From a checkpoint of a small image embedding model.
Model: 4.75M parameters, 64-pixel images, arch vit, norm layernorm, activation quick_gelu, moe expert_choice, num experts 8, patch size [8, 8], layers 6, width 256.
Training: soap at rate 0.0031, 11300 steps, batches of 128, held-out accuracy 29%.
Data: trained on crops of objects in photos (Visual Genome), 23.4 epochs.
Rows from block 3 of a small image embedding model, named by matrix and row number. Rows with one number within an expert belong to one neuron, the router's apart. Each number is 500 + 25 x the weight over its row's rms, rounded and kept within 0 to 999. All counts start at 0. Numbers have three digits each. After the name is the row's rms in percent of the matrix's.
Before each expert's rows are labels from the 100 images, of 14976, where the router gives the expert most weight on average: "colour at peak" is the nearest of a few named colours to the mean colour under the peak. Only what is clearly more common there than usual is listed. The data: crops of objects in photos (Visual Genome). In brackets: how many of the 100.
# router: router (model.blocks.3.mlp.router.weight, 8x256, trained with AdamW), inputs 64-127
# up: expert up (model.blocks.3.mlp.up, 8x64x256), inputs 64-127
# down: expert down (model.blocks.3.mlp.down, 8x256x64, transposed), outputs 64-127

# expert 3
colour at peak: grey (73)
router.3 099:449488479487518536473525497493542563513530485519470488493525497546498532477513469456494534463492556514522473491476426510518509489547533491493501538460508505505548516526510476497468530505529476
up.0 100:502508466507510511516519551492525520482512546511516509497531467502514457535503476523473517508523531513517468497500458480491465527539492515510505521493488497520505480471549538479534485515493532
down.0 097:521491477481490521513511518459520495554480468499579512466475563527504473499460467470470489531535516547537520477452512487543502494500512531515479498506456526512454513533484488483512507499490561
up.1 110:511473489493474530508458490514520470488538494462439479492521444491507496506519489534520498519460486479502477490492479520493497538501522507559575519514474521489511529490530504478500474488483498
down.1 103:509509549490494529485540447523478484509501496491505543540508554497488500508502552499506482555476461521547519497496467409540482502515516501476522492515510501527468485499481509569525532506489509
up.2 100:478486491527466497510489520506516519527492511497509496508514477499472457462473466529414566460532482542482509504495522513478457474494476507547487509494506467525487474489469526524497499526540514
down.2 102:469511491537499448514506504504476511475479512522528522479504493502506475467541526511524458515483513496493487511531499499492541497551484477465463508503529517475535489498511488500523490454515467
up.3 093:462528525525539511494531532518494483539460482499577488524515475485509526500526523503508534524470514466501491516476495493470468477508507488477529472471497525504497504494529494510439544514495559
down.3 095:522490505497508461520528500493481556514484471525488488482484507515462476477513486521534484459481488484491503533491533487473462517505521526473499506480519499506503477486469476502557504501498530
up.4 092:479534486486485482521511503488517509474524546495526515472523534470475532480524533497464531526481489480496466515538496525514555516509514513489516494435501512465464472505470510489470564506534471
down.4 093:474491458496522492498482446502512493504527536523499492488471526504527471486485472544548509513505539498473528477524530515445468472512562515508505476494499513494509503509468496567508527494456489
up.5 096:474468509491482451448475510490477477469519522497454511486518510563490526529518516510486479528511499496483521476505540556479541486499469521506486511486495503473495503458504483493479493526512481
down.5 100:512523466499507461523487486510497504491469492529496497574523531487462496519474495452506534525506481523492487492501447508534514495485518504527456488515514497484524525504509516552494506488491454
up.6 099:451494519540531518465469496506528481491475494523524503467483485480451511473495542512492551468498540524545518505498529498501511498481444500525496531513510499559482513524492494541465506465508524
down.6 101:551496564538490511523542460529461510504493545467459440535455477492492520518553496500535494512529475510484508518479535492500495508490463496443507496475527509541535507540497464556525483506520526
up.7 103:470500504525529500506509492462509475539496475512513489512459471488514504481511486525441475479474486477445514531542534474522513520473463479505480481520523516506501478473471506481525545491530486
down.7 105:507534511530518499509542524519525507519489501489494505485470491495533445510472527488479487495482520523476521487508542536543515473496486481483516494479527493518492499490484494462502488491441552
up.8 102:498482514490449498493511479482512546509492487497505507490513459490491474516467507496549524495508517530470477543500497574521444506508530465529491514483486503493486559476513500543520503488521531
down.8 099:501490517539527512479525501479549488507515471508505494494549511523478506497518488473460537535456503462493482488514456500564485487525486528494527505511496479490517478488501493505500498490489533
up.9 097:490506496496465462478475501458513500511484496557524486486487489508473512528477501505494493529472504490472485467476504526483454480499506543427478533483506494511555472480506515511490529485495469
down.9 098:471537482471510515548503488506506488466478482501497454526495503499535487518494505546534496530509499484503495512465469519491488478504493545498515495520488479514544547499468525504490501475512463

# expert 6
colour at peak: white (55)
router.6 109:512529494491493508461525496467456508525512530513531492487514485536484506518458504467487497531565466502493484532479524537525507461524473504533503501509508465496516476511482533464514502466457464
up.0 110:521531494481457528472470527493467480527523491520501497531521449496493482541484480545505523489513475539487494465527480486497529529530527467511538500505519478496480530474480518474525506509506526
down.0 104:541541484484487474517493489490531501519505499504461471525507473472474504526530481473484473457485530497517504475513478488472496523530500478518463463561517476486528511488484489533426507505467550
up.1 100:521503515468501485480513488476524490501530492534483490510563486543523442497534505483524535535515495473459518514496491526522496521500508468485472544529529533488459492501470477469500486492527539
down.1 098:513514480477506511511535517492477484547512522532499514495508547498514474496521484492498481445528501544527494527442503483465493475521499512479545521493549504495496469485483521459565483472506511
up.2 098:539494496519509524515482535523504517489491521510493490465490517496521495439509444493481493499531505524523490486444510544487437503499492540546518484512491505490488499509540495477522538467500517
down.2 103:478521494473534496520490491541501507487493478481519520482452492445460526465482510479536544508548518509551443477503503415484481457493543522479505498501512517521461471502479482506490500454508525
up.3 101:477534560503528507478515502492491494531482468485551494487507544496509478498507510471543511531503472512513575487479515529483537484488584544510484536482475521494504517502499523474528506493515526
down.3 096:444473511501492507487499513517489470504469523508444568497443476496518474492505535484514498476461512510476465459489513496495503502533464526543457559483499533473490510480549523523486497529483457
up.4 096:507511478524504461489475536463491494480536460489426491488477472523548488494530510513476502515474503502532507482521465460481516495534527511477512500500499476464555523557479506519468480500492512
down.4 099:502481434466521460513539485512564524492508489483560461533478512478522468512547499500480509514498527511514462523490517523507469469470475471520493524502521527513472516471484474493477523534504467
up.5 093:533493460497480477530475489496510495503472492505492517492543489493492520530443561517493499519506465474500463560545532461501500466483541526524488539550484506482476478511465479480485525460492504
down.5 102:476511482505503537507494519507488478490509482493536470498479495501494508465462463522536537547490471505505535507469540508526518520500485508503530557527491488474462477510495545499523541529471493
up.6 096:512526526527502499514512473496490474481529509479490440430475522512496474497502498487545511478526473449535498500543491499489508493509496487500528478510536481476497551446494540568532499517461510
down.6 102:459508531508482492571506545486500482519507542489539474516478517490503510464499485515454492473509488514499509483490465498476513507500488469432546471549501507495479489522487516475505519523484516
up.7 103:543492533486461482486473515506516509506477509514509536452501538538550494491540501444476486498483534528495504507538524516493538489475474489538489545510552499549484514494530495474506489461469493
down.7 107:476454512496489501481503521531506483494563532491491500452453505465506490478507504504562506454497511516505511490534504517456514500549511523473514478489521514507528510536513468463463501499552532
up.8 097:519537524555504508514495509512490492484519492467483535479520519486517496510512495479534475535514507491507496506502536483525499476472503482504541482500472486501513504504518532527497499575494489
down.8 100:514511529511492551515528506486526515489495504511523430493517502486521517514495500518511459496508492470529509462497498534467477479474527493512451514486479523506509506528516468482530495528485430
up.9 098:504531495507501538524510520481512510492544505473499510464540487456497523484494512517493507487517512493457484482496504485530493461497512510478510493518509455476512506487489469510484451515520530
down.9 102:490519489432506505451463476546518505524482460503465474464502497532459523491502521471487477501471550542512487485502464502541450503460535493482501519489510511522492509494502512470468510514540492

# expert 0
colour at peak: black (32)
router.0 078:496502494475550483505488534546471475489505450461524474519503492510481527512506492496497472447507568483545542505532510498518496474522517497483456459502532537500515500482512472542497456537506504
up.0 102:490467490491472504471511504522467465503502506471510520493473481474496459513495467457524498539489504502481474502503456501481486455502487462530535524498506508497505442505504553528484520490517465
down.0 099:503484486499521512514480490542444499490467521504486494473514463456504444515483516505501508468498496460513488461516552504517485522524500507456492514532494498456484508478497480442487499473467502
up.1 104:458570471476497485515542511517510476502454511522477525517522508513478505500518528510509491537494507514492486459525515498491471482498523537519526508482486499512515529529511484478537481419461536
down.1 106:496501532522496529509512498495513520519444549513524486473474556519483471551507525491470470509546476502510510486498532505555505538495510476489507519499481498523528486486480501507568511509515507
up.2 101:506526461491522527516503472490509496505545470472481474486531516474492512524489527511498515469459459498510494522465502519514465477534494502451474497450467475515534496500499503476483488554472509
down.2 095:544488456492480505539440483511502486453508494476492510559509520494508534455489469511458509540511481529529506522457477508568496468474512498471514494483493497502509453465511513474519488541496500
up.3 095:478517465457494492509514520506468495499521522523491526475508483496504503479523488546484507505519532493526484527460509500486493532499459512495487500499473519534481476496516450502513522545472503
down.3 096:489503460515512442502464480537467491465507484507492535519528471534476534449518505513502526493486528508485550515497502495534541472531526514490491515506495500494503485496492526442492507496529525
up.4 090:511503538537541517517464470510505517484483498518505473516481493493499516529502512466502504522549531506476469450510507527529493484524537447521510529470509492520489495519470513516504517469486504
down.4 090:532495515493496480522516509500466487460515472500524521500514532496499484512455510488495535508458509544498450482563524462530455478534469499484508469464534469503516459533481465544459455479478497
up.5 106:547473511484528520493562521552501514499508494487499463494509509498503508510494493479472526505485480472499512486510516578473497523520516443469546526483549519505546531487485467524469494508543471
down.5 105:506518502506491513514521509456493497501477471490524455523530487504526523436477486483490506488541480533482550500439462469487528494481481512492510544499515520507479514523484475553501488465488520
up.6 100:488496482479495499516484517505502503557475503473512545545471453495513520489483459503520472508508485485506477499488536473482497485521522458545510539495525495500481519504498503497495525506542482
down.6 096:448485498504479458499510488515515495509513509530490551506469512533546499507484505523498480520496524512517521513493521509463480517532489500500547520487521479503478540519511489504496508506490482
up.7 106:532486536478507501467527490476486560491498453552474476459472504489500496475529461492520475532507510485506488541499497549487538492493481495508494497502454500536502518430534477512543470520497488
down.7 111:541525476485532528534492487495495500508512502498555486520511464522518531470516504489532498498512495485516505502457453515516510491462483467486517509501498472529492541479504506509494524500449510
up.8 114:527451506490489516545499515509462521491495501520476489509510491485498519474584463477524511513490487521531528525518526488515481478488476483494510506454504503503521466484458503511530506545530487
down.8 109:493528537469521509465513499508493495442512512525481422503516489477492486441516507489504528528520454524509515493497464503508523481510507516503482508476484509504535510504521496482525459456520534
up.9 097:486509482491486494504476452462502556488444500480528446446506501508476502545512490502471499475562526503508512535490489496543528508488524525512478512542511518532466510490454480527500485431476530
down.9 098:467545502494498496508476482511508536505513523515505503460458532506534528468447462499510496508487478493504487495474506541538538469485542524539491540514513505532528517505488521533521471506562458

# expert 1
colour at peak: brown (60)
router.1 107:516486501550484486457491475498529474512529519477525531508490467476520555500484487482503501510501501538496473527508529505444472495466505517562515508516455485481534525488522482471461472447476507
up.0 102:510490508468487494477498531478474542528485503488517502474520512453478509523464506520481467465529512482519504507538525482521510436507520513480473531506527497480478490510514474485504511467501522
down.0 108:456503476494485493531467500479471510496521474500558548524468489520490493553487517479478521515499511492552515470464492538557523536521476506512520490503506455499486511492461534520538493493482479
up.1 101:526472511518502523530477528526504509520513525476527510535475519487486493519506542472498520485547505472511487525525509481471498529504486454527531526519498517491492515452540490523488463524574497
down.1 098:529469488500496531522508457487527508498519541550489489513473486519520517444497470478510505464512495508513507514471491501509535512512544500511485511521498470506498467494536502505488501466475536
up.2 098:478494534505488535481507488471503536530481465474535483561497520451458501477475540478490518503500515517515503519506514538519493501463542505512446489465528523507485507507478493522536457506495494
down.2 104:512470510441477521523523469492495530516485513484538475458519496470520502481507510529524490505478497484489470496519546470516526488503515500514481494540435475511481441508512519483480475511516521
up.3 091:511489468491514480503470465531476473512452496481491513540544532493484483498529472504481462525452500515497506484513474511485472517509496512472507516447533495551502486515507450459455481466480494
down.3 090:488499529411497497501530458540524534488475459474492454469527524498481474492502442454493452506483507469495495552478503503504504509489500497484505515514482516490549492501535488461476528506475481
up.4 091:503543481517460524505482503532502514498491530483582489522516506462497493537521538511496490523510518471487471540488446491519501463438469531511552485514481478517555473454477509522509503481509508
down.4 100:461479469483510485486500480490512498530489499501499523462513514470529435461521491464524478490452483512482521461506514500522511546521508483507490442485501509498455506498535500475500508541504524
up.5 093:474475500535531503530515476527495515456498470483491512487476466518490497470527557512487506507507502512500485516441497493489440498524500486544528534478488518494476479503512532495500498479530505
down.5 098:474489467538519498530483476448516474476476465507490511509538481548526470508523480493481455500461494450491505483444491515501529482518521465513474498478510469502536474518473503464509523497516490
up.6 110:504536525487491516507473515513511473532498516555476463492532515530522501469512528514511488486481513550491480501502476509500467519496500497535488490526504499455527475483543490476480487493499469
down.6 104:512489512504479507519499484516504506545475480492513505499496543489519526507493493463462480483557480537503544489556510541470510502491510520523494496533527505482500469504492512502494472478587500
up.7 103:497512427519496511485476475436529512521465483464523458480498479488500517528489520531482464503467493454473516479502522554531503492525487493490520541523504513470535474476464507493492529549523447
down.7 104:534506448523512530457494509497506506521485516498516433509494513482489448571505528515504519517507488509505489528507500493462515492508510495448460498498494529516456503517498482510488511501574499
up.8 107:495497519490425478499521497543463521519530495469504481475483534499519473518517495496493474528521499489495509502492508517477546480511543435528517515518498511526505474473483494469470506508495518
down.8 107:461462509484479503507550480488467498522493506506492480492528501469468480500528520525478489542489500509430467494548481529512508543464512535481495493492505496499498521478503487472503485472486526
up.9 095:512536488475521518524525546473472450511476499504517495503536560523463494493527524475526539496508512508488501451481531508528498480490504527458455507512480475515499465485498525508471505531521507
down.9 097:472509531485536516540489498477492512497492504485466515492520492463496501525522487511489500527486505485479483463471483522556534464491470508539521491459531528505506460491463525472548530506458524