{
  "model": "image embedding model",
  "dataset": "crops of objects in photos (Visual Genome)",
  "train_examples": 61751,
  "image_size": 64,
  "crop_scale_min": 1,
  "horizontal_flip": true,
  "translate": 0.06,
  "targets": ["object"],
  "num_classes": 300,
  "embedding_dim": 128,
  "arch": "vit",
  "norm": "layernorm",
  "norm_position": "pre",
  "activation": "quick_gelu",
  "mlp_ratio": 4,
  "head_dim": 64,
  "fused_qkv": true,
  "bias": "all",
  "qk_norm": false,
  "layer_scale_init": 0.1,
  "parallel_block": false,
  "inner_norm": false,
  "moe": "expert_choice",
  "drop_path": 0.1,
  "num_experts": 8,
  "moe_every": 2,
  "expert_mlp_ratio": 0.25,
  "experts_per_token": 1,
  "shared_expert": false,
  "patch_size": [8, 8],
  "conv_stem": true,
  "layers": 6,
  "width": 256,
  "positions": "learned",
  "pooling": "attention",
  "am_softmax_margin": 0.1,
  "am_softmax_scale": 16,
  "residual_init": "none",
  "optimizer": "soap",
  "beta2": 0.99,
  "lr": 0.0031,
  "beta1": 0.9,
  "shampoo_beta": 0.95,
  "eps": 1e-08,
  "precondition_frequency": 32,
  "max_precond_dim": 1024,
  "one_sided": false,
  "adamw_lr_other_params": 0.0028,
  "steps": 11300,
  "batch_size": 128,
  "epochs": 23.4,
  "lr_schedule": "linear",
  "final_lr_fraction": 0,
  "warmup_steps": 220,
  "weight_decay": 0.0,
  "adamw_weight_decay_other_params": 0.05
}
Rows from block 3 of a small image embedding model, named by matrix and row number. Rows with one number within an expert belong to one neuron, the router's apart. Each number is 128 + 24 x the weight over its row's rms, rounded and kept within 0 to 255. All counts start at 0. Numbers have three digits each. After the name is the row's rms in percent of the matrix's.
Before each expert's rows are labels from the 100 images, of 14976, where the router gives the expert most weight on average: "patch colour" is the nearest of a few named colours to the mean colour under the peak. Only what is clearly more common there than usual is listed. The data: crops of objects in photos (Visual Genome). In brackets: how many of the 100.
# router: router (model.blocks.3.mlp.router.weight, 8x256, trained with AdamW), inputs 64-127
# up: expert up (model.blocks.3.mlp.up, 8x64x256), inputs 64-127
# down: expert down (model.blocks.3.mlp.down, 8x256x64, transposed), outputs 64-127

# expert 6
patch colour: white (55)
router.6 109:139156122119121136090152124097086136152140157141158120116141114163112134145088131096115125158191095130121113158107151163152135091151102131160130129136135094124144105138110160093142130095086093
up.22 096:110131130104091130093095146111163137130149135126105150102157152140124102149109091091128119076112127124147117093100100163112113112082164135140117110101112099169130110138144118100134157155140117
down.22 107:142124111146085126092096175145123145126101114141131140173140098141124096151139147119095084170138153152129123114128129152063143119138135119139125144095160143141111114144152111136144126152129127
up.23 098:111140126119182129105120160116155119110129084101099113099101147137131100152137124158162116095134112129085167145108129147141120126105143151112174117129097127152118147142093166121108126162124125
down.23 103:116115100174080088120116168109087141141131154136123114139183129160180086106130114105101126130166143112118128136127113125169134152150125119108137134099117114143140137105139117116131127150122131
up.24 101:106163122102134133130119083128104100119113116134077152127143125137139130119120136146123134078133139137129129121120116080070133108134117114119155110144133127083157094123086096126138101142165137
down.24 097:108136114115127103163111167098113143107125177105168138182142173159093157224111175144138157154144110151115133148144158111155159137068139138132135097124150159134147140141098120125171127083137147
up.25 094:156159105135133141100109110111140140109120158132103151124143103153089165135140164090149118095156096123121073106116115118145130153124121119126127111139147093133206093148135104147127169105109127
down.25 098:130162086129130109144125160082153119105144106108167136121174105133117133087147102114146125184156152139131123083128146127153169114092130127125127125136117126132116121113098095091126111125122128
up.26 100:117138139081149146126146143119127136141108115130125140100110157132133132119079124102109135097129122161137121138143107111109082118119106142111128117136146113099160144132124083133166101131108148
down.26 100:119092138064124142086140156152121131074144133142136115157088120093152124103146150126103119123141175124125177124094101129080143135134137121113089135131134126127131172168127108117129143119146195
up.27 101:149120127120126106146115128168162112126151120171155137100149121151154135124109134088158100135137128179127130117117087147126136125116085076171113132114146118128141083127115136061170105129147085
down.27 110:085148116172153115157120067146140122189110138112117144096112187125118130086136123129086114124102137159161089150068097104136127145099133136159131146120096147147172119156084117091106122129140116
up.28 092:173156150122133078149113135123121124105103153129138151096117152127161137092072143122118075148139104131136135120134086177102121137175137149151131135123153153192109117151149170078156167123137143
down.28 094:099137143135146148154142136135127087149112131162106121143119106108139143093129110101141134112134147155163115146127155119124138157143101143144092172096070123122111071119106146101139138129126082
up.29 100:100098140142116120136170178148127164111170129146097146112113096144146091133117086105130153169158180138105117075124086105108155137139172135126134115109145135146133140121142172108101179105150109
down.29 093:140113145158119095134164178143129110116121136130116136064143129176143126177126125122141128129152132112120097170120166164085141165130175131132119107101099096154126089130132153135150134156190124
up.30 085:123112123124145139115134129106153112077158120148097118144149113149128125147107097103098160153160120158160161149173124162162104111111150130137111133129109122160139183124146103125153115142117157
down.30 098:119155115104134122134134131136178115158122122153075128121135093112114135088110130107151098112095157106127166139102127192120115146133122129165156146129147135150102146110158139122170153084129117

# expert 0
patch colour: black (32)
router.0 078:124130123104176112133116161172101104118132080091151103147131120138109154139133121124125101077135193112172168133158138126145124103149144125112086089130159164128142128111140101168125086163134132
up.22 100:164155173098120120108149139088113167087124091089124149150145097131154163144132138078115080137150151152125102129140112151116076128177130154081146145099112132159137138148142121120106134122119104
down.22 099:138131148172159160138138122129132098134162075133185133154083115129119140138123106091147148155134179111123140107197143132095116133138109118177098112157115149117124131133160106145071167129105137
up.23 098:095093126111180123127127141107147166152108163120130097146080140129137113165105121130158139126136145117149160105155125116135137119162126086106089131120129137152143168128088123157145120128110114
down.23 100:182131148159161131090132146135160112115121164125132167113103132138120142163131132118147143099153112101097096151141133114183093119106110143103133161121089117131076134165147131088160137140131111
up.24 112:123148161114144080155140130127141115149181165143102154132109080127149109149158120146177090132106168155133105159148154116135128132146116181097115133113150126121125180154144151106146139141142115
down.24 104:146130158092145124093157072090157096143116147131123143154114160129145118173143127173125124159107138148117136090136093163085120138085123118141128121118114114126131120116121113110145138158148133
up.25 095:100135144160089121109158131103150067127143143129107140103111123167151126125131106162112116136129136128070152129138147131143086149086162118155102103151121170119103134133134159115165145130130101
down.25 102:099156180139145092067131142141168116139152158170147133144165137086138128088130129130102100142143115140132109109143175127113160151120108108126140118105144122182099140151101076104095144151105125
up.26 096:100078086141130139094110105119110151137141095111108145161133120102146143106101073109159154161085140155154123108145083178133119179153130141095171128101137129128134120121093117122130134118142117
down.26 096:137094176153131130127123127146155148127141111112125132138144132112149124156160161117151126096136131135172137124158155109150145142185133121115144123128124128104117158160085150111101141132142129
up.27 092:143101112125157127128108139127135115080117075118139115087092109153107168121096150100109132127076109143107115126136081155176102077094141102104120096131098117079156102149126124133143125138150095
down.27 099:134107106086135147109095117167109125109146110135106125096112164062145107192092160151163154134157092108110121137140120100149067079088127117122145108132134136147116101121123137110103081140088179
up.28 105:083134107148147145127153162157128118118133141090166093125088113158163108106152132144118121123141137158106108085106134103110112136134168170145102094090130149102134124135142092140167092109135116
down.28 098:106134106138123092128154140142142145150155163145103111163124077140140123170167122143136141091165103132130131131169117138142153112153148109112142165116126099126126163130131129162108076135092103
up.29 098:133152145143132100144104107122099127153129140136148123174173156082148127154107147118113070107086111130109118118169111123164130161085122163126138118104096093134114122164150095146186127151170137
down.29 103:121115147143128116119116123158129118181127142110131082178178157141154113109147144150157127143116096139103139139103097127157091091112132134090091134106091106137112122122102127135165134093123095
up.30 088:139121115137142139129161166144098133147133113149145153124111112102131158116124121092111150139112087137176143128113145118116131136130157124122163079146104114165081147149142142096133129081133126
down.30 095:135120192116128130145100107126098143111107097109142137111137152083157166131150169101144164155114125155183117164139110107138153141077139153140126134144137170147149152115134161103106109189145102

# expert 3
patch colour: grey (73)
router.3 099:079116108115145162103152125122168189140157113146100116121152125172126159106140098085122160092120181141150103120105057138146137117174160119121129164090136133132174143153138105125098157132156105
up.22 103:112126100154111129167155126140151153140146123123167097101177106112120123108116124102114126105136139169137104115119127129116140184116110163122118163145146137110113086111177179076121166096123136
down.22 105:135156095164119111093132100113151117163132113150157098142140160148117092139097160135181129112130143144160144170116110116118125152139108127141145150144146138128136129112112109154119135101145115
up.23 098:124106142131104166150122170132135071108109159148109135135158147116120164147132098157160104172138127119170093128154125100121122107111107120110100118078109098181152132136104131148118148160120142
down.23 103:084103166144125104143156125135109144144088175128132141149105140139130156108118157136131135183134110116113130110106078091123106113106142104113147115109091109120104138138099135134129079113147158
up.24 105:135141143108134102150125127107095171102169132110127149110075124127113114111117165137136152142177123134115144172140151147116127145111127131141109126131094138127095111163104139083108143123171116
down.24 099:148124139142105124118142125142129134068147167135131183074096087133143118107161109087102123107139133114123135102159102139079107107130128129140155120113100136106120136120140120123093142130160144
up.25 109:129152106084150145131182153121132123123151099112133161169103142139119140116133106069121168124117097128116152133161149160166094157166117167125109122151137149129121159158124108118120100153125151
down.25 107:143132075093120158149158121124133138119135072135127149122089148118116117125104132140178129071106136122109148121088125147093103160140142161112111124114152099126145128160146137163169135143099118
up.26 092:118127123138148113135153136136153170138138151130142146123163100137104107128124131119170144142148096137109117077140132146142163077107150140151161170136131139144114150139196187110102112143154072
down.26 090:095159132156108180144146119141143141115164095146147116154140087134091128145125140099123143139125106119129124118157095097079140168100132128123191155114122123133145150127087106156122115148106123
up.27 100:131150143150151144139142138146152087159101146105131117112144089147133091127131092106082148115120127100160120118117136135122139143108179111149174133145178099155096072136126107112143136174121095
down.27 101:122123078151140074129097154107127117169133091123136134158135126143115125122130152140087097128140117147094132116135144111168107174130134133137127091133122164106119124091133145160108093096124135
up.28 092:124107122135143127143142117196117098143094126141142107097164139132123083126116167127109129142143127119133102098152138100124125128092115130139099117097127137138131143148168141095075140187136118
down.28 101:110140170163107115142098117117163112175116140100090136135116085122086101162149121155165135146172155125130132109182102144151139127087123139109110106102120151081124111116133129153165134108106103
up.29 098:121144115113146087149142125152134143143134174102133100103141162095109179076118155092113133099086124163105138140124125095144147085146105120134188151139138113132140114129104079110150133159135122
down.29 103:129128088146108114149107135124157109134131128127142145209125114120105114137078100144159113139142107070108094122185122135165128143111139160084111117166163095120140158104146126130114122192110170
up.30 107:109145123075123133140161169146121121093111114115154136086163102113118148123147134077148123125125103137142091106110088162127144154164161123106110161147118129071146125101131097090095145095173103
down.30 099:090101124097126109106128116160129156129078130135148155171167121133160154150087195112114113182072155136130122081136078089134124143119141116113150134139090093165123158112179147154137151140058084

# expert 1
patch colour: brown (60)
router.1 107:143114129176113115087119104126155103139156146106152157136119096105147181128113116111131129137129129165124102154135155133074101124095133145187142135144085114110160152117149111101091101077105134
up.22 102:151146143107111164100094125107142083165113120125109150113141161120069142120121128119157119107203100133106146106149118108156146122121135163088128095113120158137115138107123142142108140108127176
down.22 101:102109135153136119117092124151111124086139173129147128132159113134156204156158120152121167137116113152138118090111163154126147172087084139124140114111109104135114125143165128163154154122097170
up.23 105:124129118061161123072105124120161134091117127117118127141146131131114133161151121125113109117114181137154126126143149073147087136115117127099109133136128163127119115120138116156102085114130129
down.23 104:104164150077190099142126125129111126116140085149124099128093133157118128093129155167053118164119129135134134133115171139165111090095135147165145140152143135115092071130118103111163116155168145
up.24 092:155126118151139131191176079144127121123093117180125117114110131130134143117121132126140131136132125086107106099104127128174117104152164105118116141087147171147148135168113114089100138128157090
down.24 092:102132129118089093191150122149158169146115105132142148147138111126092122132117133127119171136169147146162099087148132110123092104159115166135146130144145159144161154133132106179139129143101120
up.25 098:094183135134153097122103161115110154083129145104133121130148158129147152105136108125119087104132118148111141114143159114133088180104090107118124138131107129159159158092158155153112127135105126
down.25 093:146109110068150182111160174151126141086122149108115171137164117140132071117131146152106123133177122080136147119152097113134136138187103132147090118094107103100159158109115136134093105131164146
up.26 108:130155116125153076138121061112174171142106149064129165128164147145147101097086117168111141159152130159143135131152160119157124137127121125128104182149126131130146110124113119100122174150123130
down.26 107:122151135140154128122127126146084130068137154101112137101148123113118147105116138152112106158092142100130156116105107115105114083157113107135131161147129110110126126126114121128147144133079139
up.27 103:136072142143150186145178150178125081114127176111150131163106138137153143103109136088139114103097112133089139150101075157098143134159129122130100158104171100161102192177129119127111102144112129
down.27 103:156115111103138091126132104112141149147079091102122132119165103128111129100128121131130116125090123136127165054133112109123140106157098116143130109120134135121127096103156124070179083142142103
up.28 095:112166111162149113109125091158146125118101145113094151057116114110132121151089105127136129117130129103147127138106141140120138054097145089146106133126128151152138117132129104122140083111189114
down.28 109:130139140147109172102117108082151151088128138143137138137106099131112112083141138126127123105147146121095110121113167107145111144155150119122116121180119136137101153096122111138122141101106131
up.29 098:116127142128143108117125144109110138130100152153101102128122121108084122144121164108141130170080136108109127101102082118180128117103094123138167137149122162167156102158132072126133097130112125
down.29 097:142135128116143092117140141112157153088129110134148104143133091083153111181118158170200112124111122095138119153117138129122088113145148134176124087129102135127132142081113113080129120153140151
up.30 091:144125158128113135141097142132118106141157142127093106119143126164146123113130127105118045161127114141113148109115122124092091100128155136134155132116170120104123130112111169135111131156137102
down.30 093:101133111112116121122102100128140132183123134102123125131099125121139163129115111136081102115106127118115133116094109137154144113118088141105127132131150123127113112102143140109125122120068105